From a checkpoint of a small contrastive image-text model: text encoder activation relu.
Rows from block 5 of the image encoder of a small contrastive image-text model, named by matrix and row number. Rows with one number within an expert belong to one neuron, the router's apart. Each number is 128 + 24 x the weight over its row's rms, rounded and kept within 0 to 255. All counts start at 0. Numbers have three digits each.
Before each expert's rows are labels from the 100 images, of 14976, where the router gives the expert most weight on average: "colour at peak" is the nearest of a few named colours to the mean colour under the peak. Only what is clearly more common there than usual is listed. The data: photos with spoken descriptions (Open Images, Localized Narratives). In brackets: how many of the 100.
# router: slot weights (encoder.blocks.5.mlp.router.weight, 4x128, trained with AdamW), inputs 0-127
# gate: expert gate (encoder.blocks.5.mlp.gate, 4x64x128), inputs 0-127
# up: expert up (encoder.blocks.5.mlp.up, 4x64x128), inputs 0-127
# down: expert down (encoder.blocks.5.mlp.down, 4x128x64, transposed), outputs 0-127

# expert 2
colour at peak: grey (65)
router.2:114104130152115126152088114133160114148082190110137095114132126159109120134115125156100124099134115130129101169087127128088144113140162120112176127130165132133107095119103106065103116175109131204117110120128114104126143113103095103129159152125166079103124130123135127123132143125111120126118133158103150145178121132151145112127125098176166152124125122163163093101112110105141160124148
gate.8:133130148120113105147084122173108124098116149143175140120173137146148125143160091167094101156120140108150122169126161135104128071171145137075135127148105156116085124147151087143108152173119104102133163083082139138140121131158114142166172170119117138139126144139129110127116145080105130133114137147128160116114132108136127130101144085158130126147170139144093156135105123121153118105163
up.8:121138146112128131121145093166166128135115112107136131131123176110129103121100080102132168145158145114125121095122114107129119124142128169178149141113082149112123076090090130121068158146191163109123104101110079132134081093151182121089144132133155106111159121144157124119152101123161156108130122119156130133138084144151130126112127145146131103119151164127131125112166132098147129102121
down.8:093146129142153129136111076104109129133168124146127117108117171101129134120080153117105151147135145132152111104119116149165100162101135137147147139100159079140120126129111119141132142118158130162179144169093141123146135140082097116151110102165129124154083159091159128113109112145139153147177109137123146125100109164105157094140105133070087119083121157131153088156119130164154126134134
gate.9:100132173135132121157126144119141119087138125110120139133149126155117153122136107121122135112090131091111075139104127142085095139146158102159142136134147138142120118148115164096143073137121115152136149136109143110104113115139118141114120130072154109157161165114131120165109130110155131124130157120113152100175108094139147121161141106143136113141088155171084182075076078143086145098106
up.9:139130080125138143104119119117085116166132125112147094116116129106116103125128164133154139100161114148148162118119121128147150110138132152106136109134140124120130118110124124160143151131133149119132106111130098169175131135112133104130143124187114153103063113138127156079122121130105124132128068155145111142064128140136084139088103155105137157118183135110171091163154177109152107156170
down.9:127153159097129128138110115134101109130132139138138123108127097090166145114090130115098087114130151138141138205105155126132143135117127143116106159137095094129092157175140131148110119112116132107115124084177115138129110175115124115075123172109166081149117169111106129088163081171089145119128112123118125147120132157139139148148130139175122114125118101132115142136099174117170155106142
gate.10:148135155172117160128128137119088153154130151076138103119133113142091156099129122154073127131103114162165120114131120122097149135137182106106094138108099146189141149161128094119144125097143169142160134135148134129129108113095149102130133177150108130107105135059109130086093104143090103103099124140134094153129111114135136150127070117120110149127150121102148089118133132097144142144116
up.10:104141171149107147170174133122078133144160142092120109117107094146107109084140105111085099163118082146141141116124140125128155127134166122141119145126074142151135152181159067136091111075138171114121155110162134148094118118127146119098152138143107122106114139077128137130130124156088122117119100097149148132114126149151147136137083110136138137100144139128103101132147141085155115103129
down.10:122150160151150099125102128132122125085072127116132090145103099102127159133130130149169132124159153137148195159116096143143124125142091135087128094131172158114140147167112106179138126130090130115147131125153141123116158124143103149173128124099165112108166113122100111135163121144114161169154133092143163091133118112116121140095135131143135143106102159164144164156116179119119092102114
gate.11:153136128147139120135164104140131154110147091130131182132073107146137115089123125149166100099140121119106155149096149171140135142073159125113104086115092101132065145158120140160145131177123143139121070147140127141147157129132110117143134120127133124174108110158123125084146139144142085082105116088126121130122139133129102120144134128153128063131132127118106150132109134083151111088103
up.11:147129107102120135146098119149163138161129177116108092130102146126146128107167160115122136132094110085072139118125147104094120152084162116104166109147117100095087118106104103138122122104109135129092187121147137099124131162105104116098114147162151114101078170136116147154101167110145130130129111125129122121128196091117117123156097095118122122106139091138143117146115127105165108117168
down.11:129150084095107149125111102135098134135125103146130089124144170129112133155119148129134110118091107139107160137091133089108145125117104119091176127131188140085138103162116135137127172100174140135097122091138129099132160140102143074170155117160116107115111107168152129122127145131165122139169146113091121151153183139179139107157124170128155132134124103153114122165137129152135147151143
gate.12:134102129083140088118150140176141142113125154164107104117145155083120163139133081115104089125153132138088101143087145107153154140115104138114154146149123126112090137080141132111114113170122144125155092112126120148156134101144146100120127154161086095135194116128167113118098123102116130156175111113099122124167154128156123137118184143150122095111119148093137128103094139159152142140134
up.12:131113126092145074116167120131134097125111142171122143108182105088119147123138091099126092123127122175115143135126152093125144137122103113092123102142126071142117129087131142128105132135097149146126097125132107170125111121127099114130144126151105087141203132189162091121132126122142101122124158131108117140139162152136113128125169159172104117129093168106159138148083110163136143139131
down.12:116126123106154135135150120124149159108094111137151150089118179097144131133124145125127134136125119131131140177102130132119113092118144126069111119140100124119107135097157149109131128100089142125123125093126106136090176124107127170120161128131100118106067070122139147130129150110136110116109121153159138161160124165085151115138140147037105123125121149146123130151087065107123155115142
gate.13:118105131159101149097129112128167131129078103145088148114132100180154162179163094132096141092111079159121116147147133133110117072155107103135118114101148137154140179141106085129125121136135168064150148141113154135112161132138120124113106162174168110134137159116143086154123155115123135122121137112113117139111109145135146098123148167125137119125126120176113134142159109151157097152141
up.13:165136141115109102137126139140117111132187160090167099140147170087107092093116156122172129146137165127127138108087134127146125191136165131126141144176103139102104066120137161135147140128107096188147117125124072132165125116118100139147143098092126119115115137153129164082138145164136135138131147118132128134128168124106112155125099098106128137140119121090126105134105152105102148112111
down.13:117087126113106118137139110125126193154136139147169177168120174122115185088115148162118114125108142110102077139167145133156125134139117100110121134135090113151155125114121119116140140139120113151119138153158176075134114157140116132108117126152070140139085170155084121085144132118127135131102132107126137087142100183123105091105124130141112133120100126143143138096157123130175130119130
gate.14:114120095154181096133200103154163143155152159134155101152103136127092096112131131123141105157123091073142137126110129138089127138112154117123130144113128160153092144133120132121120121138129134109140092076147125145165161087110107104098111100124145159120129126104154149150114149145132095115133165138155092126154146156141130116184119164140134131117148125157156164180101151149159109102106
up.14:119145095109127169108113120173140127122114118133156089140134139118127137115105129118102097111120077073090135146130149144075151143086078115129147144116132180092078149159146177158108104093131166106125111110102124106147153114135123126128114156114154094095138145110112145158116117130112096102127142147092109145156116131089108153118096098150146134121130122157160151137108099104157141107077
down.14:113074124156092109130125115140164137101091135107106191148112119152127086149097083105122139123145128136108167170141117111108091140125120149115096146146111138095120104106126129131140091091103137173113128109137122126087154115101105136138070127133112170129147134152116095111152154135158128142099154138134114120135152105111159102110144145131111139121059093112130116160138179115097127153083
gate.15:123129123087122134111113110145129139085116059168162177130132132133113131163097075124156113126102100126114128105160146109119100096117170139089143138120120108131124166183172152159141130161130168129129147125123133143126133149159150139110134133149153138129145132086130158147098144115118092129170166108151129167159164102139113163103128187122143090160131141110136124118167126110091144119131
up.15:133117116172147138144127169139123106164139188109108074092113130127132145114151151139131110157154170104085142130120110125126126146132106117154075111170132160146113130087086115137145128094135087131165125139123132131129115081106097125138126121107121116124106128176112126133122099091156185132106074135096109121095106147123115124149137068087120148110102132137096122122092117119170100130130
down.15:095160148130126109096138125130141119108118147157157103095151068100123140170121112103108105092147116163184091121101120119126131158167122124106114127135130132129134165114090166110134136160153171122170135132093160102093082138127100123132108144140070150155077119134106157128175134108121096102149087148132139139095109159134125127149166090157105123120118109095137138110126137106144149141121

# expert 1
colour at peak: black (74)
router.1:128187154124123134133102109141113125090077127074154122163102147145141149082102111174137168121153096142155092135119118145125116138094124140122111109132103141117144123138104108114144113089124118102132168136129114135118170130179119171055092092109165097100097103120140117125118122132137110189153141135138131106170113130138126147159092111111117147108137150103118161114158123139146107139143
gate.8:124137130123115114092100145148138161128153113106131088121126142089119159135148121135094143176148127116102084138137146142113064112137133124123171141134113154126079134155143134151171143107076117149134134111098150130103172114155137122076171153177138148144108124139087100144137126152121154086125135126145082098118097104116119093045127138129149120126132114096116153122138114128099146142144
up.8:097129087067126151123158155138104094155105127167125132177130106103125101118122144148147135130129143137093122111153127118096119177105108146115122114129158108164138086071138140141142132106074097130123130105101117137114138127115111112151104132119147206109139144147143169121109142145154129112113110071161150169112127122137141146133163171109152110118123127160160148126177118104141124141090
down.8:185133134110141100184124160117159175134120163110137155118148148142113121133131151148111178133148128116149130156096091123099135119139111149132166066162145116127149149159134131121115107121120126178135152114132170156124166130106094116162152147070137132101109129167133111108122126184133151156161133122135133140139109152147140100120113137116128173103136109175100128121156093118182112110144
gate.9:152137113116139169079081134140155137104149176144103111088067104143113115109129139134134144151141086137148101118121115165176120127068113108135150145125164123124139157100126103132146121155132107110128115136115143098154137111112123113109157157157112119109117106132124176109142149124157056100113157129136140111078146133128100157155111129149173109116117124147135145158156147152111132176165
up.9:169119130143168162110110139108122120134169172089151084110159116119144133100137137116163164137120098126119041123118111159127143107086143116117108108102159131147151134074109129150144130125152111123128138129174149127179095108122120127127129174121152110143133145123109141133113131140144083101109173148162098127108114138117102158132158152125139137109103131118156122149121153156174111181159
down.9:112120145099120111130146145162152144172167107159134129161106163171135146168137130096145105138124126183092156094102132165141112111124117114129140155149143127142119145086132124154158114137132123086123151160156071129072101143133124130092126128111159146104132170147143094135166148140091139163136144166102132124152096120124145118100121088131167124122159131174130167153146103146128170132105
gate.10:122090142138096157094109131105135153161123113120109078138135107111147160165134094154100134111141097171113124157121130127120159150179177134159115110101150081076108112135129146119141132159127121126117158118108168086119116113144162131137109166144147107135106135120126139114097150164115174118082151143122115139105163208126084099126139134100114124088110125112107136141115092121128144120141
up.10:132091118136090143102125154108137147152107108113106085152136116159148133165155108133092128134134122203119117145144165145126146126157173154185125116141140100078119123119119148140125143148137130092162176117104164094165144102133124141115123140141135095137144120097152159149055138163116132121113123134133124112132126161161097100120166111091115146116125085126152171160128105122135161140129
down.10:124114089167103118126121145188164112149084127132144146173147100129104132119111130140113071118148102124130104093146106137144100103143113178125081128085093114131128149130128130141117121079131094145130118108156145119130132144121081159150106171157151101147120187145104140148141079110166155114132090131146120101130107093130125141109152118135155136112134112111151152190131109142129094110117
gate.11:118121109106116159129101177131123113159085112153127138123112147086153087141112089093123119149127113165126112132108143127096191159139148124112111128164112105190130133112097165102089115128129160130176122115092106124158146133144131116159127135154139146160172088137110127148100122112096117123118148165138143137150094104154146143209100117153135130121138161131128112151108116116140135117085
up.11:136165149136084112139126089100131160143137119120134098120159101075102096140096116097146125080111132192160135101138138144155123106111125142081109177145135097108161135114106125130112120114160131125120110113126132133077142135096163153112094146157152172148130121126090128143135072147150136126081146120109130107128119147137098147117074137148153129143126117109091115125116124134158114195118
down.11:138126123169108115110085096135098116108137116128148114115120090093133102109125137134121120144153111136200104142152135098186139138125098144157146180111166142181110109098111166162126124126083170105138111137116130090135151152149121133131166131163131136113126130171120114096118120145126125139136152110089129083112112112102120124140065151124109134120102152178105106171146121149144123103157
gate.12:087127071107080132147159135147135160100127112126112137121152099108091150118105136130091135116118116126173141175119126097139133141123153121120165123124079151108158109160119126148169112143116119119113110136148086115133117144137168152088156132130150161135095138121126093116164101130116097161115147102149105149134067104143113144161167135127139138114189133136130104183144086144095126098147
up.12:150140185135131140089102115092105111169139201095136147140117141149138112113166139136136111158144143108140095094168127128099121095127119148130089120113170127152114128100155118085104163114116167140123123122107172130096135099105092141167132124145113077120120129145148133111139151133118123125131129109086185127134182165100130125144104146143114117138095135116122172121129164113166130166147
down.12:137138112158135162154134150177110150101157158105169135102161097131143159104127117107091121144133157143151142110161085118145097135137134141109116147115137151129158120104142143121144160095099095124141080132145139122155121149130119135121161094161099111113105154107123121157141125111080144142116089172125114130150123103115120124104142159150137141106143107154152141089090044148069149123161
gate.13:134109137104142090165145131138157160142096143123136132123110153088114148131131148157118127156142103125079153124124116118125098066099148142100110122164103160084144116089180157108133106131095172122133141127152098130156126095087125148152129124137166123155138104139136178128163135150113081128155129091099145133145126140099140125153139103176133162180150117150146151115188130137117130140136
up.13:092141147117084159140098112123156135111142092120138148100147130088125114115123146147071148135119140079155114135163130099146101090091123113140137125171138112123119102135114134087129101120123139154165174102127121110089100117115126118130122142091146146142154128120107097131172088149140125137110123114199099114092117097159136144164144126073121116104113128135185112143162167107114094126139
down.13:137110120157156104142119152050147087111166142151164112183126105108126168148133141136104111119154118130074150074144147100143156139138100097131142139145110109148103126127108106102133117114103127091132150133114156133170154124135167091107107127139147126135104096126140091152124130121135139154112131169090087109108134121122088106094144178085081111118127135135132145138174143109137153134149
gate.14:134136115091129138103141109106110120136147114133134095102133135120111112098111109133089144087086148127111154114096131135150113105123132179159109066148126175108112157130151145109103087096163143149140174114100129116139074099133112160139112117113125136139135157209138186133143129135137121191098134132137126100094101110142100135121114140106127099097134170126124132138155083134135116136141
up.14:116135120124156159143087132093163135084137092114131104103126111153125136099098102083134143127126123131177126099151171126122170147122123105108135134093092121096125125157131151130160120117171138138119117093154141150115124154166138074085163132133124125110107069094134110132102076116121155074131081133101145138112185101116106123145169112105107149118102137113130152123128123150110107104131
down.14:129104123109169126104146147113120115128132147098115158123109109121128133121120108109166149146121115124120130130118123134125093120117099131081156154123138159120132157121107115179130123174109117119157113108160133109141167123123122135105113118102088157094084090078126136071185107117139125129153096138134152138181135146060167093167146157173125142145131062150129152127145127117089122130112
gate.15:123167120096159127129108133130184090122101123136108145141137161155095096102110134104155146124128120103128158108123179124156097117126171121094108098138120132145133140162126098136156097122155122102116143162121112079110171141144163141122156130111132164121123118107121170120088072152116148121134135136110125157100155122167049110141102107134131145103092113148090158114119134086119130118096
up.15:121117206116096124143106152139138138108146132139104136094135078140158115153135158133135130126148127139082157139107094127101117136083136172143135201123148127131142098155136142116131188134100123114114118134107164097091160167105149148160111139094128102137107131116127106129117155096097141114105183121151123109105105129140117137111178122134151104150169114147130145118102151147140181132146
down.15:103131106144117153128116112104148129099135116126157165136163102135134103156110122107113157132163092106146120101135098153103141130154126085108104096113161089167113126116134138116158106140133080148147158179116092143120151148154130149136151125108129117118139139128113157091130157113159128158130084072134126127052103124152110103097147103085126125096094160127179140142114174140094134142120

# expert 3
colour at peak: white (26)
router.3:107135151122125168116129105118109100150073158126114123163165129111151103128152158117136123095151139104150114143104178129151139155111166118079134151164118123133129103135131179093133127114124113110136145108093132148121105154115105158125146184129173083133130159087130165154138130163139144120099136122124123097152130106105152082142144107181154091133166101114152144108151170108162106143120
gate.8:130120133085087154108090124133107132122134132156156144155124134136126134155101120085083129127155167081145125168123162167043119159144098110120107177155123098117138076124088158126118167115119139149167150134153140134109090112135149137113116083149163143138089124145153120120138112138143133140117106093166138134143122202103115116110100136134112142130114132131115146127118130157127123152141
up.8:114135134152193084162144129105140118160129114155107086134125141100142085118129139141122132095120134126087125117149114148170140098121108102152133154097140158145105142091109120144163085143123107095131092110100123121101149158122095150104120190094084130129170111088088099156152160114140142125119136134118095111147128080130118154155138089125171133122167106139125147134142121106153129089109
down.8:091101154152102135125161132082131142116136091109116102143171164136159124129127106133088107118149090136117117151115133144110101149090092152124159131117143104156148161159137114136126139115132112128104102082111126133117170147110136135192123096143128158099105106093135156145149124140127114158062123169160114162137117133169124116151173116100121122146092153131082130108122147147108098088163
gate.9:142138094123104135146106158095157100087168135112150134139131122108135133097118112079112117075135110119162139143134116151119171083124131160108150075116100130119119106149088127112116086141128110139118133117147119133128132144114145127136098158151105117123130089131114162110154068087144113141143144120165175154148156146138189166157119162132155120136138129162145099115131123115082097185123
up.9:097141129139116128184088122126119189177128109145085121146138135168112116110157125123146133163121122168119114105159150139143096126122148149155143142156130101148148157084124134116135184142139119118108131132118146118121167111143135148128163094113102083107131143134134147142091154073074147079095179136109134135134173122147169139113108161133113089145120107118111128100098127145113154128135
down.9:133131111132085132144159119091104127163118102109143127126110116153139118112119151144106190116127115161159110138086138148111157161130075125180148114114110151139132136133195154151100143101148135115094113114115092121077140101131122147112098178135125155123119101147131143173101132163156173151130106133150118129139114092151163137127172116093143138113174152102142114098112134159164141134114
gate.10:164139160097119124117122169170161124169082142130171117101131136154125125123155140141131100158148143156138116102129120113134114096124153142117105100113115182072141112118121119161110123136153177069168107171107133116156128116140161136138079113124086150144144140149138150133143114127124143152136088156109129135143098162125106150181108107089100167133111159133133130126176114119141151128164
up.10:138122121155157120156153103116103123072169143138106119157149143089096165152108125116163138137125103108104149111154169096116116156106100119120179138105158110135103170121114132141153147091164119191096143098159136148121169153120089107149163131112123100106136105135127087138133153140146137120101134114145094147115139146119110113117128161178158099140160132118097131156085109097119091129113
down.10:157092134142146130114114157115116110105167116145164121107101161124124130157112119130154100158146177088135168142117142135150143099138149124127099071118108110121128050114116128127114121164120165129126082153110144125150154102101075129138111186140122125163089112137143140131151121154135124143135096151137106132158112109127097164103157145166171129145124112167153144131114138107149143077102
gate.11:190102123126139139142104137093149106142145154080108122083121111143149137094177126130113131146120123172145150109108086149165146139142117101108176095082171101125188115127124099145168161159114155143104110111128128100112168106142128130112144106082101111102123111120111127121090114131115137108143135117143138174103144095104183111131150132129088140154133128104170123113113119121113108146121
up.11:120136108155106125106103156096139123100118143097155113132158117102141143107146152080135144094103171172143119117153111152117128133113107173108151141117143140167139104104111104161141150157065169128098151128136137116149192136147121144114168148099107101093097070141111113142104105130138135097136140173134136145111139138094141154100135136135127124058125134136170116154121138153106102104138
down.11:131125163155106145147104114122138185094112114104145108075105151122110177144182142140128142155121113133153086133149141114130109098094116112145104101138123151123124138133139188087126124128113110126100150110152089139128102120120133126125111161083137113154173139112133116121153131115135104133103173095142094118162136106121149142145080165113117114078117091107098118173163135106156179130136
gate.12:120074148132101131101131157122170117122118128114138142123150149126117119105141156105119139175125178146132167144108176138155100131141086145137141122120100144126157138142177134138112131108131140116158168109123144109107077147174128075133095100091164150122094098143064155148123160124109131143137097112148126128106132150136132117119102150090140101124166137128149116125110099127110119127049
up.12:161063123129077118112119150134156139117098121141153119117139159096122134123158138112115109148123143177140152152130192117147106124116108155138164143123087130093185128146139122148133122087123138145147164093116148113117085112153107088102140114130137153130146119143112137113111141128131113186102108109134139159127141144145121121111140140114093096117147137154139102138161055132091110157072
down.12:102109172099138105100099169153141146176141166127111132112070117089141136121093135110168121138107141077165150144127128100131140155105139101130081144093134131098112126134127141086121107101109140157170128130176168119117115092137127100144139114139106109152123154157133134107115132097121111133092119143141101134083108115122101125152098136101125097072112135113127163149076122135139151125173
gate.13:095139149115138121168119128155096113127131107151119139065125145110155133107119115113112140161136127137142126122175153109115158143130074094154114095142125147138125112130108141105115135133103118146116070146147129150128095116136134146143146101067147170117134081176116173109140106143129102172122155150161099109142120103143149111116157178107122144138137171120095125121185158131110091149087
up.13:124126123128104155113118160147191119123115171131116116152120142182100122119132157154153136102093077145141166138120085138135123116099109148137144133135116131107140141081133097136141105119138133108125128131122123135142125125146072125123143112163096103089132171091127158156137119143131151098131122126131145086092104161142074182156161082120151128136100113142169094143165088136163130108162
down.13:107118157131133116157139152129150132125089144131134076124163165138132155193130132130116127098115153120110113131129163120138108167129162126148152127125154162114141119149107108104121120125128165121074134099153127144082114089141111159156144148133190121134119153118168158104134152176119158153164112108113081100089120136171131104165129118136103112157147161141098094109086121138129159147101
gate.14:084124144132122073113164147128130106108141125159167142143159124164154120131082189148143132090132146127155156136151142113100129111083097163126140140131146076132140137166164137136132130145167128131196079100138120102137155095138102113149132140109115094082105144166128131132128149125125107105128136112096098114146141170117141119131146124097118166135179127131149106121109129091115160116156
up.14:136127114096131090102145120141121134130151151116104140112158126137156113171111149145129116149127127119138176136111118173074151111117129089106146162141131104137156093138133148107130103173181132137167101123132124111170154118166152131087075134105108109150112112144105100140156132089150120112131105138100087147109118131131115146108063155099138132156170107102158136127118073127141179109118
down.14:127166135111128134128111131123151076125142127126147118176070141133125097134153096148122148140125105189175134119172147121119127120144128174110119143130126096088086116128111127138143111115092159098113121139147153103156152159136090104133122149152138114127126076129166110080159144140126113130144119137121120143111110142118102135088134175102167115096111086073102119092131113169112092152112
gate.15:152153124137141104119119084104087095155155155114153115101119154131140187175169140109134154104119149125130153149129049143139131091099133107114140128112178124126133124153137119130137168141168139112145113076165068123107158096101127132121158165172107119102110136093102133133158096133133121126148145127142104097132146113127135159122108131130154124102097126095120098116076143128111135119142
up.15:137140135086123151104101138129147172133120119170084110124090099142140114105197097104129144129164110121114125122125121112150116137125098120143110150137073180156106111169110154116113092147091150136142154151088168143118132107143161123146079096060123158134112130147142124100119146134130147119123141117077136153131126140144104100109124199156135141139158134158124156143139121120125149117137
down.15:151128148149085131143140107136084128110153089155137151134124136132129186126146103136121104154144142094102151100083100133118142172141135106146164114161102125148121106120117104128154122139108133102106153138131142146095168138100097086132136112108086124132114164095145100110140143152099113139130112109158112125093102083154125129095127144171138137125132117100120159072152087071070124095126

# expert 0
colour at peak: grey (69)
router.0:163123118152065160131141128146128131123104116130134105152148142143145145125126136122111136193131143099118118160131098104111099087064172135117118149144153101129109101102062113160123154141120127121091119113124139120167132108123140131161124077059124099152115147094162143136127108117121121114138149104131155081135155093107136142170106126140149145101092144149161118109128122108131166157148
gate.8:112119149105082170122133084105084081113120081087129118128129122125123125103097112153159072166131074157116127132140174137121111103091144124153088112164101162137104106122127121123154147117127107106116128124148139122134069155120129116142144170205152141084138135093129119132120082149124103134141108150116138125144168116149133136104149132136129087127135127127118116120164113139144158114156
up.8:149127106165166081155111138128139173140122167159103111120125134142104118161159128153091182141145162097138116134139085108124127123140092130120134149098154083127159118104116102104131126124135145143125138138121124147118181095138150163152144105054108125153122115164128147115119183105165135135114112111138150150103114115132110109133089147089110172133101139141131133124064128109118089150109
down.8:082124100113153140143158139122089132128114139155134114084121100138135157098195152134087129147175100132110115129098124124111111111109145161163128177190153117123105145098135120155120115146085142152087137151162103163127116121103116097137103101159104171132094138092170137122135125117141118124142124106113152168126126131155113099105127130079113136111135135094168125121132121152114100139076
gate.9:108113148148122147110115183110109147117096180135108064119115162101098133115102166159153114153147134130091112127140146113135111130155166119170104140106093126113119114139106125155117099083124116144148115121078153184154112118125101151140116163085134152116110174120119149148146151136104143145111126169142149140105102160090107139080139134108121123159114139108139136116198142122129117102129
up.9:116140138100124125131140104126168139119155050144170169165103139130130116122162116115111153083131127133163141142106122129139139099101101124106176132133148142175125113115158138131140132157136148107140112113155092089107152127107141135094113128178155117126151061134124108101116104131141101112161146068111122154122158098138137105170127099154134117112134125170082133140078120149132118162121
down.9:133128141114145105118130138126145142162136168112117125113107194162131145088138142201150096168176146098151073119130130093115145109130158117144149075116078160122150135178114143120134129121116141152143126098102164132200099120147112128133122137119125121143099098124135131115109166122125166125148140163143131119111141132086132143090170103128154122123134111131143105109146107132154083125124
gate.10:109128126124096107127133198140110138113128072161088163111126139108162132164160098118117132172170132125104148132079167126153122139139114103098144120169106124161120142175089109123151098162112132129165136118123128115138132106118159107140094137099120146150157111128137118122089119152122169152125091073133172136096120089095137138100154119119153138169124135131141114131114088110169130112137
up.10:130140093107138150176133115091140093147152190106126139163106131140094119129066149176091128114092150104131115109170138143128134139123125112116137137143124109073119150119110134094127107124181097111119151160125141129117154139122098125118131163182158093092114127135120145115127158119129125131144190161122107115141135171146119156157128088115110148088125131134089113118125157128089123148088
down.10:153079100148105150098139153111112171137109110141157097139129131098113145149150134121149154129107107098140105132135132123132105129144124155161130105066102138136149112152127152147122088129140146123156108149124135122158072111138066149122088122122113141154158138125108170072128083147106175111127134115120119106101088132151125133129151095111073085136146141106155168184122132134106105122115
gate.11:127132116080086088142126126126145117152156108141117140073162134107173165114100103185126126107091143114095150129144149140141124116125153150107135101091154123111111157104142120084138155129154108130177148121169158133099124112149101115089124143120159142130115094128150125123134131109116167137107170139131118105116130153177112132134140099102114106166095127063154142132145106132111153166177
up.11:122132127171160124089164180120139130115117141115177089189136105159127089159124124093154154156116116162148120093131097120143149139130125126111134139155074105140136114142127098144131147133086096142132106130089107142143114134081142119164143116137074127091135170122122113118132151132123130162141074143155108168148102099103128137095151158128138134094127125124136125113175150124149092129084
down.11:117077117117130085130127104099122113132125100142113152104127109100150120087113147141094133149102124119110130146099140123127124136137086128094189130124131148118153122081131103159143103126136123115135210153145115127101182126149139127124138088077142145099119119111104137208119108139136140134121157117143160084122164143115096127088094100137146117123130109091104132123119118141160142082104
gate.12:119111158111128147119116143124116097119125135111150133147130110119143074143073112115154099102127143109146114091116177126099103154150159129131156168128112133122115157146076195131135111137101124142150123141132180081162146123158106118132115142134132130141101125072104124103083135112136135163128149127174165120131124175100151142139158115138101127163111165173135149089163126121112084142132
up.12:163143128112160113136122126168116121134077133129135093154113151161161064115122094155126101107125133104142081132145133096060108103117161151159114141113144129094117125079183162137132127107107116166130114116117122125139143134138140136105130141141151130074155144093105108132154111140159117137162140142132200098148087116115133149131145115149108129130120113148149106099128100129134183146152
down.12:147139162177131143152132135149134130130132120169120107142211097133095097148124128156136118109132156139109135047155151162120160099132130129135083107096157141124127103152143103108128135107126135123138160100185134153143099134105143157145130137079131129144145069120125154132111121122156134170155093102085124134125108144132144138155136131130112118119145124120121140196155121112100155153116
gate.13:084129105155168144121153128106127162139135117131126107133120143192132088104142137149108127130097128143133109121130113156133153114109143166131118121164134130118108145135154147130144147101110145082147139157138132068139104150158159162160139116164105133131149191087131117116115136161146130126133156112141147137143129088106152073134124149136120100148131086109165161100137128036134118165130
up.13:166096127154099128126118086119164105066143066130119124132104140106143146112093102111171088110129116142111155110119108090119117134166113095147140125111130112126139143095126098123130130127145133147112102141142156194130131091128137148098098180107146122124106068129092158129155107132112121191137128119144090142142108121125101158112128103145128144145151155151101089149097134160133115132095
down.13:137130121138147122115115142148149143093156149111136144164148121124147108081106092099175116131125145109113070119160166124081123136125078167138118167095155138134127147107150122139130120095140101114115116125156141145089146137169152151147105146129129087134083135131141132115148129193117084160109126104134101159101156151125103124129155104163162119126148127132072162158131163125156146087124
gate.14:146115163089117172164148140132135126104128137134127155090126108136101093141128137094159168120130177174136152110154135090129116130108095129083183146110149136110131146139164116097116139121123127129107152136144134110147125131100148125120154085174087130128123124190123160147170173164149131121169118191122122103104122114124114079120136162095136138132151128103113148157141118164103137150132
up.14:125116140131112147142156100116147144126122120127109182143085121139083135122082138103130144119103127123152163131144121108103139169107110113146157139107156156081086159121159098123112111136135156147101156129142151155109118174137112144131180101126113127129108142158141127154159175139109127168154122166070136127118147174100091072095126164084149095137149115133113161137150109141105145125127
down.14:160116143110104138132129127147083143088136153122130097112110080137139172128138109170165124121140147123142132157171117089114109153140099114139150130182138124156129147166121124151132129150140143127138143132082131086129119181145127132098115174095132116132124146101158157111156098068147116139119167131176146142094086119175130110110120144116145178144135134122096098101104112132105086128099
gate.15:117142087080135147142149111148102114103133150095114092157174117128125118171103132146139160094090127166135148120118142125109160128102146151123120165097106129108113114133183114103179103122096087093128122102122077080130153116143140147127102137135132119134097148126134143162116099145194152139172153121129126111116109118115090130140127172133092128117132110133147120115079086170149136120120
up.15:122140117093125125104115091168145117097137089153078127167142150134171095134111133104157129149144084169115146116110190105128105109106165151107166111114117112138126127130121081139157125122090116146106117129111094109134125132110113123140109140092150125165103150172136159091101094128165117137169126094145159107105150111125082112136081183147123142136127118129117103165150111121123091121129
down.15:109164134148140177147148173126207095140114105131110126122133135127119126134129125105122137139147136155145142098143093129153101114160091126117134101098120159111140147127105109103125129111144122135104108120135142132104076117145134136124146082151145122109154127169157137103152123131090128118158162153143142072099075137097103115167122152060108138164112147111099148162084124165136111094131